config.toml
encoder_norm = "layernorm"
encoder_dropout = 0.05
encoder_conv_stem = true
init = "kaiming_normal"
batch_size = 64
weight_decay = 0.4
Rows from block 5 of the decoder, named by matrix and row number. Rows with one number belong to one channel. Each number is 500 + 40 x the weight over the matrix's rms, rounded and kept within 0 to 999. All counts start at 0. Numbers have three digits each.
# convs0: first 3x3 conv (decoder.decb.1.1.convs.0.weight, 128x128x3x3), inputs 0-21, a 3x3 kernel for each
# convs1: second 3x3 conv (decoder.decb.1.1.convs.1.weight, 128x128x3x3, transposed), outputs 0-21, a 3x3 kernel for each
convs0.67:436513519431488505470469510486506473510557541533500497562443567418449534530437517507482527541453456500525504488476569498542529493572389434474438450491517462585452514503435542555490527560566408522531550513486496532493518481486483532482483499555516514527533475512524508538499469522535521521461520505506485519493493563479523493376537585489438561493506387480526466553474530520493519487479467501494486484455506483514522542477582462517509458493558528491546491531484446546529602527538433531570559531519525497508501518509532548490589562436479559520510498460472513530474488445463492470546563489510532457
convs0.68:499551541484523589508536497436558445510444561441493511467466504498569494592477480571431526418500454479474482492461522561519578524590585515446536489531532490493546474479566487450439527502499473523463521519448553528510359516466445455525463472570547474467556490505496522460488460505503494563489492538519499402471468466480458430520502516491459508458447473536496566605490466515501452548562455487479412524403448488496472364475547457554479515512566513514544477567525499488473535545479478417476499501542451491493572512507498557435516436486527501486539405503421529516566576504503594496405492520485506501
convs0.69:473466536468524492475484483449481603490491550416471497500478489423503413505471466481527509492496515502536574481562459488467461495444502519531499517506485535550452480545458494401526443528463530450448549485555552545551369543417494480464473519482519549511504448498498443449534463516424409479534519430454519439458502500482434532479447488564497475450411498502460554497486509462533531543561412499529499517459573533480573523505488470489612495530502444497445489486504468478514471542518511468499516482475470497469461488473463504465447527567508511433487505512519488464554489487531427433532400518550495502
convs0.70:523528486541504450504534578450463425329508497495489331532495510542606542508551515482538405614549543492478456499486448519439542444449564516493521540538507470492474552453582554444487522522478513457440592493510537544500515492460468497582609539507485478492495468533477515517474402450499469467449505442553395480501410489456441425544480560592461477580473505595556494536553549556473586489505506520496511530514536539482447642571423449464562521472478491469455438466523515454496514463507501477456530537526506464413407467449434492573481522627515552504469506491515522451514547504511537457491492508544501495
convs0.71:537453551499500498476450539454436482471394478468502514501480502574546505467499475543519562499454525480467430445430531562493622456478520443506524534547487524558456466532499492575479509602548630458514431380473511459478512565403534661480558550588482489495465552523575530540530540518478553538514483453389517502565396591481452467487501522477516441521383502429421414535408447533584399491519467507508538403546464541581583501499442420506443463543496509525511459459474558474466456526431408515417608353490473549517470528465493395535505466491504397567566414555527484506422538455462522601561501487544586515
convs0.72:474540460467506528455451486524521511505496513519493465450463486529439520533575481462503491468496516476449469487464496522564531596524516502506430529438515478616512534483449523443531513510583512514537534517472436509499547443525444515601515481508537515490528518492468524520555583452499492567530515418510495508514568410503449568534491528511462574505480521515534456490470529481516600540501446516547534542498502521411465513490434455522478475472500482475500500478535510495546480470482496524492450470458503468508460524562374515562495518493517491535455460498465540516403540471457524492441470499469464471
convs0.73:501506438485536486474511492555503424550518473561540423514588542526573467524557454427565559440552503405619590461502502563538617461518460520532475556427503489491471516457517555503412475437527566453499515519439586516440444416495513423578565456507482445508523519479540559503554494537582519534560523469564447507542569494493444480428562562533564549541536477480467477436514520491465432473528562458526508486533490362517548407470556452534502504474435517558499561518506537455430487468475514435512570413550516465574562486417430447482504489485384604529501474449491518488560467404534592485433514531470472467
convs0.74:484474461418533515474539485550484422428544481510507558500513483486434485567491476541541588472558475460440484517572471478521573511470547518508497577559533488529507525505491494501457492521474443366432466478512494537425570524493501571551496557490461494547511425491504455501578383524440433462565468466480599450488533497455507497493468428475471529409524490427524510484538544571447552455537487517515505574482579448588592557531567419491519516544442486503468528496487453512448513452523513455443472645497522565543533588547449515477476468483556483487456523431504525574440528507487517456550460428588578533
convs0.75:514561499512523458515515486556529529515477476463545571517494542488524523467513557420472473461489454539508451495488508474570549501466442524559512429480484421494543550481496542508468398486523491539459506476499534506420501538479547446513491533489498490511473403559498469527493505485508507539516537497483539503533588499540527462534543484535537484506432456528546494528518477497444497491468529422475504499481501552448533497529508496522532512542478554447506482506497451532530487526519549494480471515522493459457431538506399407545469544465543526538519539441444561453502464524532526539479510527452523541
convs0.76:470536473471463474544513511553528497472500473572544473506611554505491475484516425529506422628540498598551476450501522503472495475560434574425518466500522532458529443456552488518575475547551525417465516491510554464465428567476536509518402492512528504515496532514515554469531490548501473597446457529453540449511521585513506536495555504527521495508509510522510508550508495554544446499512473521477420539483515604466479475456549442503506503544518492549507422555452559474521456483482390525538421544491487455592485461636449525479459579495531514432473472571536424469566569518502405518466489512523475496
convs0.77:498524486475495499482469504515513513500457464496476514517506532539525513491544502471475530502424491599527524531498493568542559477451439468579526485563544495566580562471517473493524525510554510440530549473506509470489476502516523497537537512475526497469602548463531484476490497527500412557500475548534481522601552469584537568503462521524495472513489467507537506473570519525478503439477452505487480535536504498508478494530432512508484477525509417472488544481470493475551431455470483512554532486547446475448514548507460485511473485514471494523485538483473454484486527486528547454441465488494506517
convs0.78:514508469507523498507447474452499544533521491553527543503527453524521554473483555466500518437509506396491470469451505555545428469544468467502522587538468444506442512532536522462571557551394485490483545556541491469417430511512533561494513415501539482483428458600491585445589479507514534513554573468509535519531480541512474559505418467443523454460534513491537554504511554448503477538547511489396525508508499543501503476491472469506454536558457482512486532506481458462508484536527489490571580509452563466513573502519544460457496503474445520524553472526481508536582563474438537496529549452482573549
convs0.79:496525493466524497565478498485507527489495538569463490498507466541459521509543509499476501463493485504505464524502539512458582497515549512484505480529438541481418521534529507431483480555532525427514493518512491482533516453551483495485483471562478494602529494448558547416376464492555524500501479574545540534503503508489449507546472472491514560548447535460519558451560526482479487504518565454492510506537551474520500461534501529521486505521476522499454515503486504482498473474607485453508580480521527533506479532462442492508498533552479490505498529494518484476445484446473489534500486487548477539
convs0.80:463445522416558533407420526490482535462433495507560487489514509502476553521514538466455518467541450484481528500473513553574416569463461447474598458460539549477564457581545439469435584510475577509502571472485466468483483509594585539476536459527536520471513465464527500561571470491522582511531418567412496474539552500572484474474558499466530550519487538557488489495508554521485525502520499475445408498512519458531492433468535522529543531507477481478471554486590492486483519495491493533503549476514479526537530496496523485468510490558522500560435532506462507487505471569503510499465476519517460528
convs0.81:414538508527567590556547589450477457497483437467540499604476492494570526517541553522516577486513587488474537440460436526464486548497514522519505487480480523513528406398337467365456475502451531554490543484505523506381524511509518531492422483604550441491482559438504473523436460561471472473526532467517471495554490534499456535420487477436566551480483494612493538496531542468418537487528594449566516459576590551490482481477497488490503445519487482575490492560533500483540408452527445519570466451492527489505514486486576601491526403534512464475514462410435460483501504447496538540516541508440595571
convs0.82:515551488501499572440473487487470574469431518512429512524528494484558521458504439518547564455518491479512529556469505524507482548530488544540429421523469531493460504469501554517440492459547557571558528512524507463510572515494447485532528482516539445482549523561540488520523482462507491517483493503492501502559469524445493503561515449431463555453488490565452506424586451517480475578428598448567498501537521432500521503489591541490554573496425432403565445488425451521478514415497414489391419520491427584475541402504463466433540501509464495528569537481513546512442558495494507516580435524453539503
convs0.83:502498448503564524515475476430469473476490540432449516502535450502487504435446463456532520515534516482490519489489443436560590537483490477488542535458533488508551511502556509501500447431453538485518414448476504470477505432545487565499521520475456536560472425498517519517468455566479463525442529489479487455453454559466445465529455438470512471462477468473471477473519510483526496538480490533491550541488482522472534504504528511496463455482492543525557487521481576548461471519579550544465593437533542489448537456481463533537546509478560413487467512477444468512537496473498460495512526478565515543
convs0.84:456507502535444508472505486509493495533453462547485451425450417454528515474542510542518488497466460448476501532466492518558482515555472480503473435541516531501562464486471500468507491469519536550491494477519492480482516473490491475467471592446502503498505534491522520526533466485467473477452576525490500471551523502482478406517538486555442428452549499494459518467500569520420474508525477547521467503415435440477526526483471492549476533513516421507498503472523531502558504508501535446520536541504492474472538537473526445520523508527460479468477507532532495470557491496501552527534512531493509353
convs0.85:516504514520504495462482538517512527509480524532483504526520562494456440528487496458422532466530528449495493494447479531495458562558438490476504498513464409527435518486547556501504502529524411470540473489485544472488444490484420558476554443581513502529491486426518464498539532530475561469514517495488494537523524450511520499553504480522494491574483498496504497502535477515527531585517542498575468508492517614571542610560442493537444497541509471502511472495490461438531452469481511478488468554463481480562504464464463537455453546517443467500451553504517450497483495515526521496500593473497446526
convs0.86:526465496442501545469476451512492481534509468399504540509536442485502472444479488498548506494482446500440524464520483555454485491479479515496527501520488506533546542454610468627545457472596479449458497487492484474523493570457567473546523521501566535515459478527514508463446492566458497450559520480438454448459471485533541438523530525503494480541522463473491526528436487393468453476490524507427457500525514473500486559504574561474545533476568492490497493474451519508508516438495482574531511577450511497453513516436544519563523519481433448497498530525497546420477459528501494490521521522509450490
convs0.87:535525470485514488552491473496441413591500513520491509553413528476552528444520494489515477476610582519551496507595483575430506527445454515509468578529505560477450499452466486502525563500468493499466503498440532543436530509526520447507577451491407455494506509447473473486497553522552513533486479473458540488468444467478547509460425565499483503465516419441515496491482502469466540502503523557530464470463546497468489554544513531550460508498485454474485493525462481474447544477430503495557441461473507414481506498455524565515472476500487473526477525447446547464453507514515495511502522531469462548
convs0.88:474469477524472516520524565520543527458433478499514501497516487529496503526527542477466575449482450514489399502573542516536485418568557508542469531493533545566480482487496461535437594553507511460483441433397482488442536483513486638486477480527553532499511494480481511514537499536540447521539513572495420488539490549545629445563492530531457429494555568480539468500502469587503500505552501517531496487545459557563495519491509447509535520468549551536481505522518490497476551396463423507461470427502557552414462467587517511560482499549489485470519430534449420486461569467471567523518454470518465494
convs0.89:493471489465511526435517467436465498494504488534363448497541481487500533531606532548478495556498503546567531547438505550539536487576490514459510432439505515513458366375482478484426526444427490488497404510436418401496519469569527595553527543529494487445481512466475517510444462452568522497544440554414450537569472507456477499548495514490482434428463454382548469473531552481442460519572532504447501531577509537441444491606457519489486569519489541540546511464471515568513504477481481502502541517457578546509554445522402557565364418553464415501461462447559475472551476490554468480513511463469574415
convs0.90:530543488475550536487493508519491542469485491543492501506532439513487449540524493474451520518487508549506512528484532596511541494540563511513480488548532523493490484449479456452445550441488517495496510481490480479476581472522514541480458518521470550474463502533581517513462520455447482548460488572474450485561491466478469527401555602411508493564444532490484483565493487551496502518465480478523513569518513531556544470511553462481508474556506482515515496498527467474463505501437549571535546504505517511539519502527489477483498470571561567465437489549495472455445515504522521485520483542458497453
convs0.91:457430586498465475422487463504502446469508473595495524428460399492499510413556517424515517457457524424469478461458489429487543458436533441533412535545558506504472513438516471468386513458501494523494451541485528516480423553527455510484540472534529466488468567593510478533501456518540459523491484499530522530477417497532471459511452510494427451472532513464493483496558487480445508493500490467434537435526537478535530534419481478511493533522556504500482463519540478450456541498510457472417509536491507514483528447579566536440498546481458489543489532452551439528589446476470521524497499492455539486
convs0.92:456526507479503519470426454554549421466568493485527517461517593477495520490547562429448477506487517511528515458478548492519498498526449479470507498491537466512527480475497529586516483420501525412552514540511533610494445490463508535523507489530536432491487549479531456514515449521486524554493409502510476448473477528566502493512458514489461466486487489554492529470457589503487493551641468527461531468485498515505514482582525564471473511483528473481460446553491523475543540622544399519528526491454620471484496568527485500418525432468509502514542497440461557502510498482495558485499474484573490452
convs0.93:482479529468514538524526537479457502503436492473569496461501476485534510543505430506497453511493435534507496455542526518521564489433530513498525448496551504474549381468562457505530516469514616480490444542469462510548506517499461494507501528486530489512469514522507524487528481457417501498515490545463483519479517512468494553474504521440458496519504511517489456515513509428505554460487464498468536488449489500435528500492602525562460534491523522509516519539411495489514513472474560461474447546476562487424583517495553527462504524569441502482518483469427497521461527491505442473489484495584484493
convs0.94:511483504470556513432511489450485409447537485511535451482544487442457554449540477498541461515488530548535539515462529406494517543581440528543538471490495511558506501494426582523418485467520452457463424429494486519558514569537535473508501534508482452531514541475553503477507516470497475525496566487588574520570498548491571498543494506448547589582498434540488502464460485457503526526529492499511520455428539569462522509465498511514525524438520524513502492452569564494497484535439543453487481531429494472463543483528465538478489521450532556475524451458480465506479505514503520534453477480489469498
convs0.95:571496549499464465506480503618526552459497551506457498459410495465529505548405467467430409470496467556509517611433507462439512492494573512503517586546520473511388437470443554471557447500572466435483505402519463538505537536484479454552426532468563534477543519529444492542533538430557524494446638516431485481537466536482528466436455489454456485398472463496439503448589525505425398511600587468558485487472577512582576595507475485523503491503569492490506460518517503511457493440527451522566504473537438531498553498582443469517482418485499459473455447528456495461480517462504484520567479532543586474
convs0.96:505465477490480501492473450476509579472538466507458491456563474520468532482467514516524541509485478493477533473461485453503477503485525488531567451476504523545532468441530494506500517530555567523529491556554521528506467518468513538433560562542560457447537517535489523536440544530538512478497565473448494413480485448489470550536432458468454497499439413464494447577484531586566453492514518580497565562495466561540467516505418434550491551459448475475504454496437468540427486490475514531462491466489476503448491497450528460536566534483540406386518470509507518502520475506464506503507508552515492614
convs0.97:541464450457519510547531495475498544470526517491514468536457615468490493507486561540566498542557508495516432472578502543511600571526573512421506466496466523496482548474530483498548490584527543499516409479525466465538548537456569465500491599426479510450521469562500516524501607459483477507482554546547570476597538493604503586495429532476526451516463496489395463429460499515468479588480522557465519607530499577556573502527514564478540533516556539471498538510478542537535513472545510485485502487445464412427520519491494492473486448459435414439488472403518447485470468491539557465512493473456506586
convs0.98:568468506528464508568520515445420497522487492513503485568504458548498482495514560449538464519560451536522531408507576424464491549475540505511477490478569502513453463488547560442451463455495430495549573470499506534494503470510450504555493509487527536517440517513594496526577473518527520519578517542532510553532553565488525486420428423475452501492532515476497525366495516484511481577472540498423557539477472519474484516546448450477478522523485467495473479481530462515507513528493533512515545456517454570440470524581551488460490503503437460528475476515519432512532498511483494477526488460519493460
convs0.99:577551592490492437505436465527529510499504472548459485514503525515471513489530498514485541484499456554523526520469501521500462521496519466512511531512471516471457460522505509431416487522525480555466504487547436488510525514493540540536516514524496502500516449479515513491525518478516483552524483516477456471431415482467460451519475535481498505460568497468466494476445486475510482540426526455417490516489447533532526517531519519515452509547531456477489529546566443488478465483446467572558485487511453455473488466526472519475450485540496523544479512472555524483496528435521561502551518494495537510
convs0.100:474482455502491516539540512451466483475484490474455455511576491510573524505486420536474446523544549505626519472513585475606485554587459544457529542521516514460483474357506452438426417338462534500471484493508503586570488517434496479511524489474558500514552506469422429548426458616496482477433474556587466488471383527496506409500381430506496493520609606461514448447602531516563431429494459501477387486414536536519567561474464458490521503526486495539451493480523488525556444492469527568598483492471500531510452444454469586520527518477503618546488503493499491546453486465451488448491458554486511465
convs0.101:471445517425514501578520553531473483533509409554614450456477496461615547517421546495519428448431482530540428473490510577484478510499491535512539424462519474498436520550464468534497538626456524537491466529548447510507549493483566524599461506501437528527465490473495477583490497546437534574458482459434443524479546532622533445510486473433425477394461507392486503409524456569512519495544522478503423396471436558491481547499495487523602485495477484560514558471488480410570461470503589485494472586441590584549555480534382449316433412549495508529489549565459420455463479442506472524602562537505571535
convs1.67:417442585495534560510490532482545488455464506504514490477584484472518490461536472534472466510493463512507499569446501506461521462583452511439523531525577506536502494460462466475521551455502495490475450483450508496537486483588517485488530508506499510490516526540495499501512475545476448475495524483485509538494499480459551503573509505491568499438534474488514402537493499471529467485476470515509464501567547479440522499508474503500527523465533493488456471497572473463526474448456531481552482528489483520562510468469511464511537431452511475506523555532509514524520438514557481493525486469540442545
convs1.68:514489460446554496453488515445448513470540508564464548487443449497441483478517548477503473510532493527516485446482461435557462493454468502530502499472460555590511495512517514454477487494447495406461561493511499464515518554599519489494446470575535498518537482506524495480475462534488524500488482512499472498564479515537493515442566553483507486463493505508503568461458469411514535545500515573528454482504474544523487471509559535445470489486455503525497498523529543521481466461438583520508491448501468526558521512519513627480530418557555488480537466449491541540491519505567536519468500466521422547
convs1.69:488506482425481479502507561519484587441476492397579548543464521531530592450517481442444520473508525470494506504532453479544528472512502541499505493513477486466470470508524455555515457462538481470511494485499498536480500499492497524508556501516547587504479528490522399477535482426517562536508554486440491547509521514494543519481543498479514429443476510432523537493536461480562446456487467526520496609445467452508505466473493498532406411482461488478474492442531517484514527493529435496487549491482482483505498509505622465423481483511551520509513490480571579410470423484552485494486504468537542464
convs1.70:427563510528517567433508498503467500494442542523513524457502480489506571557456425491557488455514504554432612424569531464541494483537514533492467323479484405541522492551485548465499395500430479455486552497423547449447500412511502428510545525463455569504395509491511455509497479491561399451528470455577488384570573513442523490449544453505565395480510503441546442517486400518518561508509466470502487558614529503477494455503457507457475468585438572520418455527505546495484438551511459540513460497449570495472590489490428381460288370483599527537506492501580551454470452531421419537496526535471518481
convs1.71:503461499544522524526549466461500465480578454538584559542462481520449526495458494545469459444483500472505566489466450463482529511489561568525433536538448452544472498513587475581427456516445518568542480543462561530551535570447552481446521467590445485508557539571517468452466461579465471499483506571452588496525553448486479368470474473439524503545553590582469468486520505525516458521494460508469518510499503518584526495532465448532519454466421500513485511501518531488473551503485541463360466544510483592522524546515563612481572451456486530504446491425516580543522563479450531552483406522444517555
convs1.72:511551543496496561481486527488475486564465489464525478513452469505542524523507503523494483481469496526520522553496502426462510499517452461448509463556472514486455403445540485495538520535482488432485471473480440458504532512482491522558550563464410491525475512471454515474578492497471425512585464511522504563541405485547529512490550482425523509488527477453410574478451512518499417473505470513476454538529527556471469618522488479466489455492468446527514486489526510461504497507556457530452409547491512482463533594527478506482489502496444450573536548515471450506478524521590483473506477563450498513
convs1.73:462413471475586566465544430570548478541475496588492481529510471537450439489443565397502506529563539610480460572419544385493542465468570471399496390514446471443481404530462540488564578506523497557523550498526471521496619430529517560532524497509473379620569446450518437479583550484541462424531495541626513525552543559489567479491429536529387373554536623480432447531470490532534537566393560482517529443536470510581550469554455429518527455406504508481489433573482418530467560557512552550447544514434553427500575490411582488517512466527507527598563514544509476540599486560530457469455523509462459522
convs1.74:473471568476404433572556469445537422447510586610501522561512580430488473462504561455424454486450498520483452523440458509460490477468549495528599464534518551525509490563627532513501517516605529533566513560552507536526470429551488489431514575457465559464501450583482444488487555456509569467479480536466475565584550477533423484496525483451503555525457514514552438512501612542523565579474467454491518546449507463475559493435440470554663431498513562468518471542493530545570482498513572474508568505452537431616531451422540475535509510514582514472454390534543506559537538495548466464504493437571511569
convs1.75:527517472523496485458458514456402528487553542480488478535491507459482508455527452505478471528525547489547558530541509414452545535478519475509531522527534510540464532576464577418540460495443573453489439488547521460498504444470512507522487505514475496541496527467491459503493495482499507519489531492532522484467430474481491555526564534489496507479505488497553485520458541492468518519478523533502526515548533466500470502473470488545556439493479523538474481461474563457479474462558481490542471513545516500505518467490492478507550467521426522545521540434506458522533466480516493478459495539480456442
convs1.76:564492466504554515494428527462457483538594516514537459533557514488523527528443564509515471479503422531501478497520503586508462516476488534473523517486448430521448494366519512458491521693547442417527464502516484511472552624483534525495459474501487459492459495426461455549449467506505555591469484451459469492442498430671490566442549448535474460447481558563463600549534389508448528463539510546490455543412506584488509385474552606485480581473479536546493452529490504427556511479513555576480401561531428607496448562543555510541527474517479482533461472445535541487476531394495490522505522469485550491
convs1.77:535573476459513431491459517447534522508549591530500535509477492504518456489535410516487437494480475483441535514538530436506490512503500425457531470470521450465437469467496490605518470508472474472483523457466430505466497545424441478494490489446502467504509560461511527456496520500448479585491523488521457515507509485550534510536604525444575558480517554492437508554521476540450481571462533539439492476509489528465510571485441547514468541500520545459489506495512487497515519492525554530552501447456485443527424491540523468511540528580484507510482424481445517480510440586517594494445458542525451536
convs1.78:480503491505455498512492454467556437540485506512500515453541478477493470493495531570487555500513557479478531477457578562483483506513478527507534538454428479487497626448433447536444471523528573519494540466447481467559484522511515474426508524503545480470420524543505494520552485459518499548550497463514518492457544495529502519438458535500499522514502475526502504539504459474456473484480512451614510498482425505499513501511523517536465495455490541535549501439427529505581540484461501513530498492514467573479557477497470466558507452510549538492532464487447520487476571502508427565517459497528448517
convs1.79:527507477519451544492494526510567436486500512436477524506483538530533459471503477494534481480498503488512493460472521499525510450473526590535508557462457486481521476437551594584497467535441504467542495456504483550483522481506511501519439488479543465485533494497417524481451528477589465482507463579497576555515488475501423521526540467438447497522520429474495510476444503495519530419464521543556512462511490513486466503485456506508533492519469520539474510483499471499494484529487503504521503494498490451497476511491501529527436458508482511526530490547486513514472523472465506425496523473486520531
convs1.80:478569518449443555485535493468474483478567512473557543512498506476508464507535481485458454529429566493528513536505438554510421484504522466517502418476512421489543548447402535494535497418479523523494459538512544464402494518497444479459481487535466538487498505510515479493450545508476472464493504509510522459509467540538525529492514500480521524466476555449535475478493505464489486500493543574541487545523486568484425435512536479479517411544456531528497496479453500415503457535503524513465476503500480563497445497507431537510510428456537475452447518467488552494470468534508509508485491522529488468
convs1.81:527433520432494489505490551534550556456430528554588454503518560439429469511553445464536538461493529407514487481494543524491473480547506544452501557497545500517526536533459538507524561513565508560506481514400508476499525540638459455477507432489521470400475508549519555472566613549553525475457550537522616575528522522610422548476385478487484570532504517414628503490462517450524491394440561483481536439528573509524473513527520505483517445410500493486481565486529445496562488508536511544477549459453491485493432494478548630609547570459469497439462509466456522550529493543509485517484487436550503502
convs1.82:510465519505567439506433477523562453529551542480537525560467468521471555472448518537485497498454546503431497458441438472491499524485397466518508537489524511461492479462458528502482530474474518536459491557487483477458469524522497506498478500535526537465486505468535498525463504484551494507520509453521468483472510467478486560494489521523507512511467484557464487474456474478517450486552469501455512450511407517511448484507483488511496499443501434547487537502417478501527497545475522486486545572488491507527444452522477438490503487490562555549480558544472458478468498536490430563466529501470540484
convs1.83:522506495481432429479509508484518572458493493524500575524470515458472508516481530465532504514498460482469516493518454434480503514528498521473481466565469510472514564571530467490477519448514514538491532555581451486456483500500583484466493544504509464479511547514476482557494458533465501511461498544529546526453511480541473483486501505535541503502563513529458503530504488500498485509489512480457504512509440501453507482524505520515504525463496495535482513486533550493516417487523552496415478519525500515474467491447515552510515459476455490486531461537511532552488513540505510468526457519507531533
convs1.84:460495491517508426465504539498538475541577398470548489488502536491478537559515520483532508532495511490489454506431471467467531478505492474553474504499527534558516441553535483482510485532449505512537514513504581474480493423554511504510474521456486463522559478488499506469506450585511532487480488499508522483489501476520516506542430523531514434505492499489579482467518503510479486545630450498480444502465481484461475517491510468504511524490477502503516474487470480558463470478482480477458545485486518500503498460492510564557485494471538538526558504499505471518477509508560504528452474488493427510
convs1.85:435500576495498524558456537431560565451515517476516518509495517532558534462540455506480508506522595525567485541435440493520499505539527554521559469465445455504508461490496373396526420501510484547543454474458502523537438522503408502560489493533511469501514547426459462495505510531538492505509461524421484516495524521454462526485512481479590526487495491451457488540529424535510538510457555540430470563475470540446489459485452485479458510491489498516455465464516449468519486535525477503551502542531521529452552512517483552577365440606469444592489449408513509518536522523493517510517486436429497529
convs1.86:528463477487470513465554483433496540553459542582449547548557472502492519580456571476535504467521531530434467509559537475507475434447498462412426460527472461505512477500556469479473442548529500535480462489539547608531492530522436513467614559564544506494493496538460417507545494444614445493452515490506490505508541475560538462503567477518508594457490497473519537488562417534426520497429557470539445425530467474511482488512540533482482544514514513549454476543477429457506514504530567506532524440456533503433516454434567557571581473523552539532502475479519526474497492479521543525443472525539492523
convs1.87:488553498560471511573488463517472561388456451490531534560460532483519503520516496463476497481457541596508535498565423504543424476435569552491451510521400441431450516372471453441570560561509562489497525443491533471446558580477469561480445483504473488480517470491463541568553445513464426529456527509465466582530584464499442468522541514505539556455525582509467525484507469527539518408525487485614387520472457517560481554472422524489523485466476565561532427491477513456490594421498574538527463507475546530533434517509441574500521517476396386516498563491489450520476506486453513491451471524541484541
convs1.88:443487509522542474475485559491446519465552440498555511534518475507497566548505502498525453532429465530572593518524531500480530543473477511512605510484431471389507528525471549569448451513574473483552537552537454496485483498483555479563542495498531539625502529558484494494437502464448514464550504536559468501455535477592542468519539457568495551460391499486475534473484462532555522480448548549494464522555446499550469381481510530526488546492493554516453487477476467511539559497468552543490511527505536510518489515509441534504435503500570528447496475497435457472509558505479453461475588505475445501
convs1.89:535489486491468528525488524551580544543528508494436544433471434509519465508412525478502506494553483473529528476421498529522516417464527497468524521461493533490528545613492493576462536591562511496534477527511503516536510479469478451512451467523481522496524530454488497500477615448443549479483462460548501517441458506499572503507546488517562544454489526538546582492514511456488585550453509552484593533463504471509477470437544474389536460506424458504550477461513485444552517467506508490503496478432537489419461511464530497421535600466479479603557515533487502507460490516516561433413532467498568499
convs1.90:520507517478439519519458534493510523502521508478504504517536438592536478552502478494533486515494516494557564510465467457519430465499512494491499509420543541529484469527487519525535511514500512550504500472512481459529487504523510419534496530485522497509509480563527505520440443546520512559489504481482465492581505466549513525421555534487489549424462634488479472535568427503452520557486480461532548512529471453495541463475512522470470481482465510520542434423552457453489517501457588519540455535508493528481493508443553438503479532483427485523531480501524527477423475593522505505485509531537473522
convs1.91:566503522532528506450537507523504432501545485565475497498441557484500526556538511508543501478484521500449578435536519475528516511527472491532524475433479559504538475495467560528542466496520472431545469471514520547511477520457552537507488490467513510492466478554549493490467506487440599509451449445469510461541517527454477474524481461590490514454515464550466460454585427531508508498499518516499535482533524506512449493544448410478582477484513541481474423501472496499518493443481521523465451447484527516526487490478486543465533504526554426505466578368491560491515516503488509513527465522530495516
convs1.92:515582572510392472581512426485475543482468524537445450468539474457526555438436478497557514482488494527536541499506544496491509493482453498469513477427492532543518504601498387463528507486530483400479534509553528510460459413539533481455563517507448479529528463457547542480510532485460467534482562436448496456473497533585538467455556545585565501522495503487456498488484490509478521478554503501522527545362536559482470521456446511446485444514507573487501497469496560452486468444478496513519446517505526490453526564484407438462564579456453497448544475493426535526520512507543484508517508529475494498
convs1.93:511487494441493506502539492510484549501529516473494505542523460489444520527499465436484436520521521527458495526528526455445490447464496488480489445511509510489514483561507493481509511449495455504461540510500529544483540497477500496481562469496487468491485491461527546510424498478516505569559475474445514540505434473493432521541438462486499562474492503470473603452533469481497528520522475509482522523504499549465495446538498485516501554522460518514440492519456510537455537507532428504504518498481518552459577430518531496582473442537557459483436508556504496550488571504545497466484519490589498508
convs1.94:465503533469389558532534476541474411540434495556468521531430551471508589506487531474473488570465469496471508522444470473499524516518513557432487478502496488495500577557494510448494504570449429430497475535555527572532482534541479436506465516536515512492493487515522531492568436484446544465509474513509450448537515537476416408605540463407473542462490456504526470517508462552481519495541515486435527452454509501513552504528470499533451457508521572491493469519432504470463540466499493499484479462518433448521465536502599513546487490519538502480457455473440555512450491541520510534513440439465529531
convs1.95:554510421463537507477565425418549536550561438480449522510548435385509536516542546483542611526541557499489535471538498547482570505541439454482508498523495527581474420484563549534501521503498482554539432552522509526492485554478449525515516550530488476534471543515507505483554479505512473531546433488506451522571482504518544426556548494502553509449532482450430459569506553474546492496606532404474519465465442407486454556525457528495509443411531462535499521430476471478503541460470496475543564478516483503592411487505525565458418567453508607494487491471483520489436507507520455544503515499479481421
convs1.96:522440509496417455569513498487508496531520544460545492456508556454494499464513567485412499496536544466480492454499502523537436516524530485490452471497528482423513512432424435486500472530497533501520464507486527534484483535461471428453502490512515492488479518492517562368586490543522445499500481522507513508487482514483510523492542448487495561470497454549488485496509422537541522522548422482514446517512481481478568513466445477501453569462488503465502481446517527508507480514521526443506466525471541517532525495550636517467524492463474524554539477506510468526461528424448428514406440547445480589
convs1.97:538613507473476490580520421430411480503515504464486516477520449465503473422447489538531555558505490557478493448435404438551461435509454571473453546487420539542533476406516482441501527475452552621519559437526472432491599446568501585440502565499576586439456422505561520515530532534560578563460508558460376497587500491469485530532500341490555498611574464473523415545480485629474533407465461488599470545518426559519505514630528508486526478519487427514529455493483543458552521541577546485519525626548550534512470527463345516478498569533463470511511512492482586567603541482514515488477491573540497481
convs1.98:481478505506538443462507473519491508483485492469515538483470517537495453525499450421541505578439503530463559469489436450549530437498542513499510444499513457498491531533560518500515491507523514487452539495437517533559468454507492533462487438549540490464485438571518467422489522430472534527520472498498571479544437480486501476514466504476508511492545541500448525523520511532523455562494495441511490494528421524456485496480462441556483460575463501547494439525465463499479500516459436503528443472559505442518514506450503513515435469495552472491492484479489532472488569478516499486548525514505536572
convs1.99:530521457551523517469548410528486501510488508475460455526476542422518526461535442540487475555526502446489489475487528515544472481512530490503485528569494504509515490473460510516474504474562508505516357540500516446466476514538510495483541491489490451517455495472549559509488535476491519526502520504474500472490512536539512486529442523469490499494555510448446493456528461536450515466492431498547457445584436528554434502480522487505456467458460508532567468464507386394515490536591541513530493489545517458571519538458500497533552476508444422521521435489518475457521482451469537486473493460513443469
convs1.100:583522460489465433467492549468528609516482497570533530528502451409513571561403495459426539495518566537579442546540499480399507522426590535550442487517510450480488517530585563494540469527625534410576476498460473553534525520503441476443494557533467507555597548487563492489460485507512461523432444566526517511491511560479492520489500539497488469536437594476452508466491522524536547512521471534502496484555571495482501527438502426463554495549437513478542465524445434452503537513466506548493440526522577482417505590458520505473493495560584519591488541536529513514445425421548484462470512510460459448
convs1.101:487564522509574566633572598529520484405457426520410478521497547538456510495511518584492464466481538478464440503529502397479538524506539549580510508515515530547511600460473298490515506397527611543506428395497541557533461578515473585543471488518457469384503501568456424458613495461544447453522548525459450513496562548453464407480456499444537529551553501458517486530528522503473518478502611529545546433483497542634576527594573502518499490383405501536547576585516507520495578485483467493463401550387508448526507427497482544525464622533472348557494532519559527591476537530476504556414469418530473588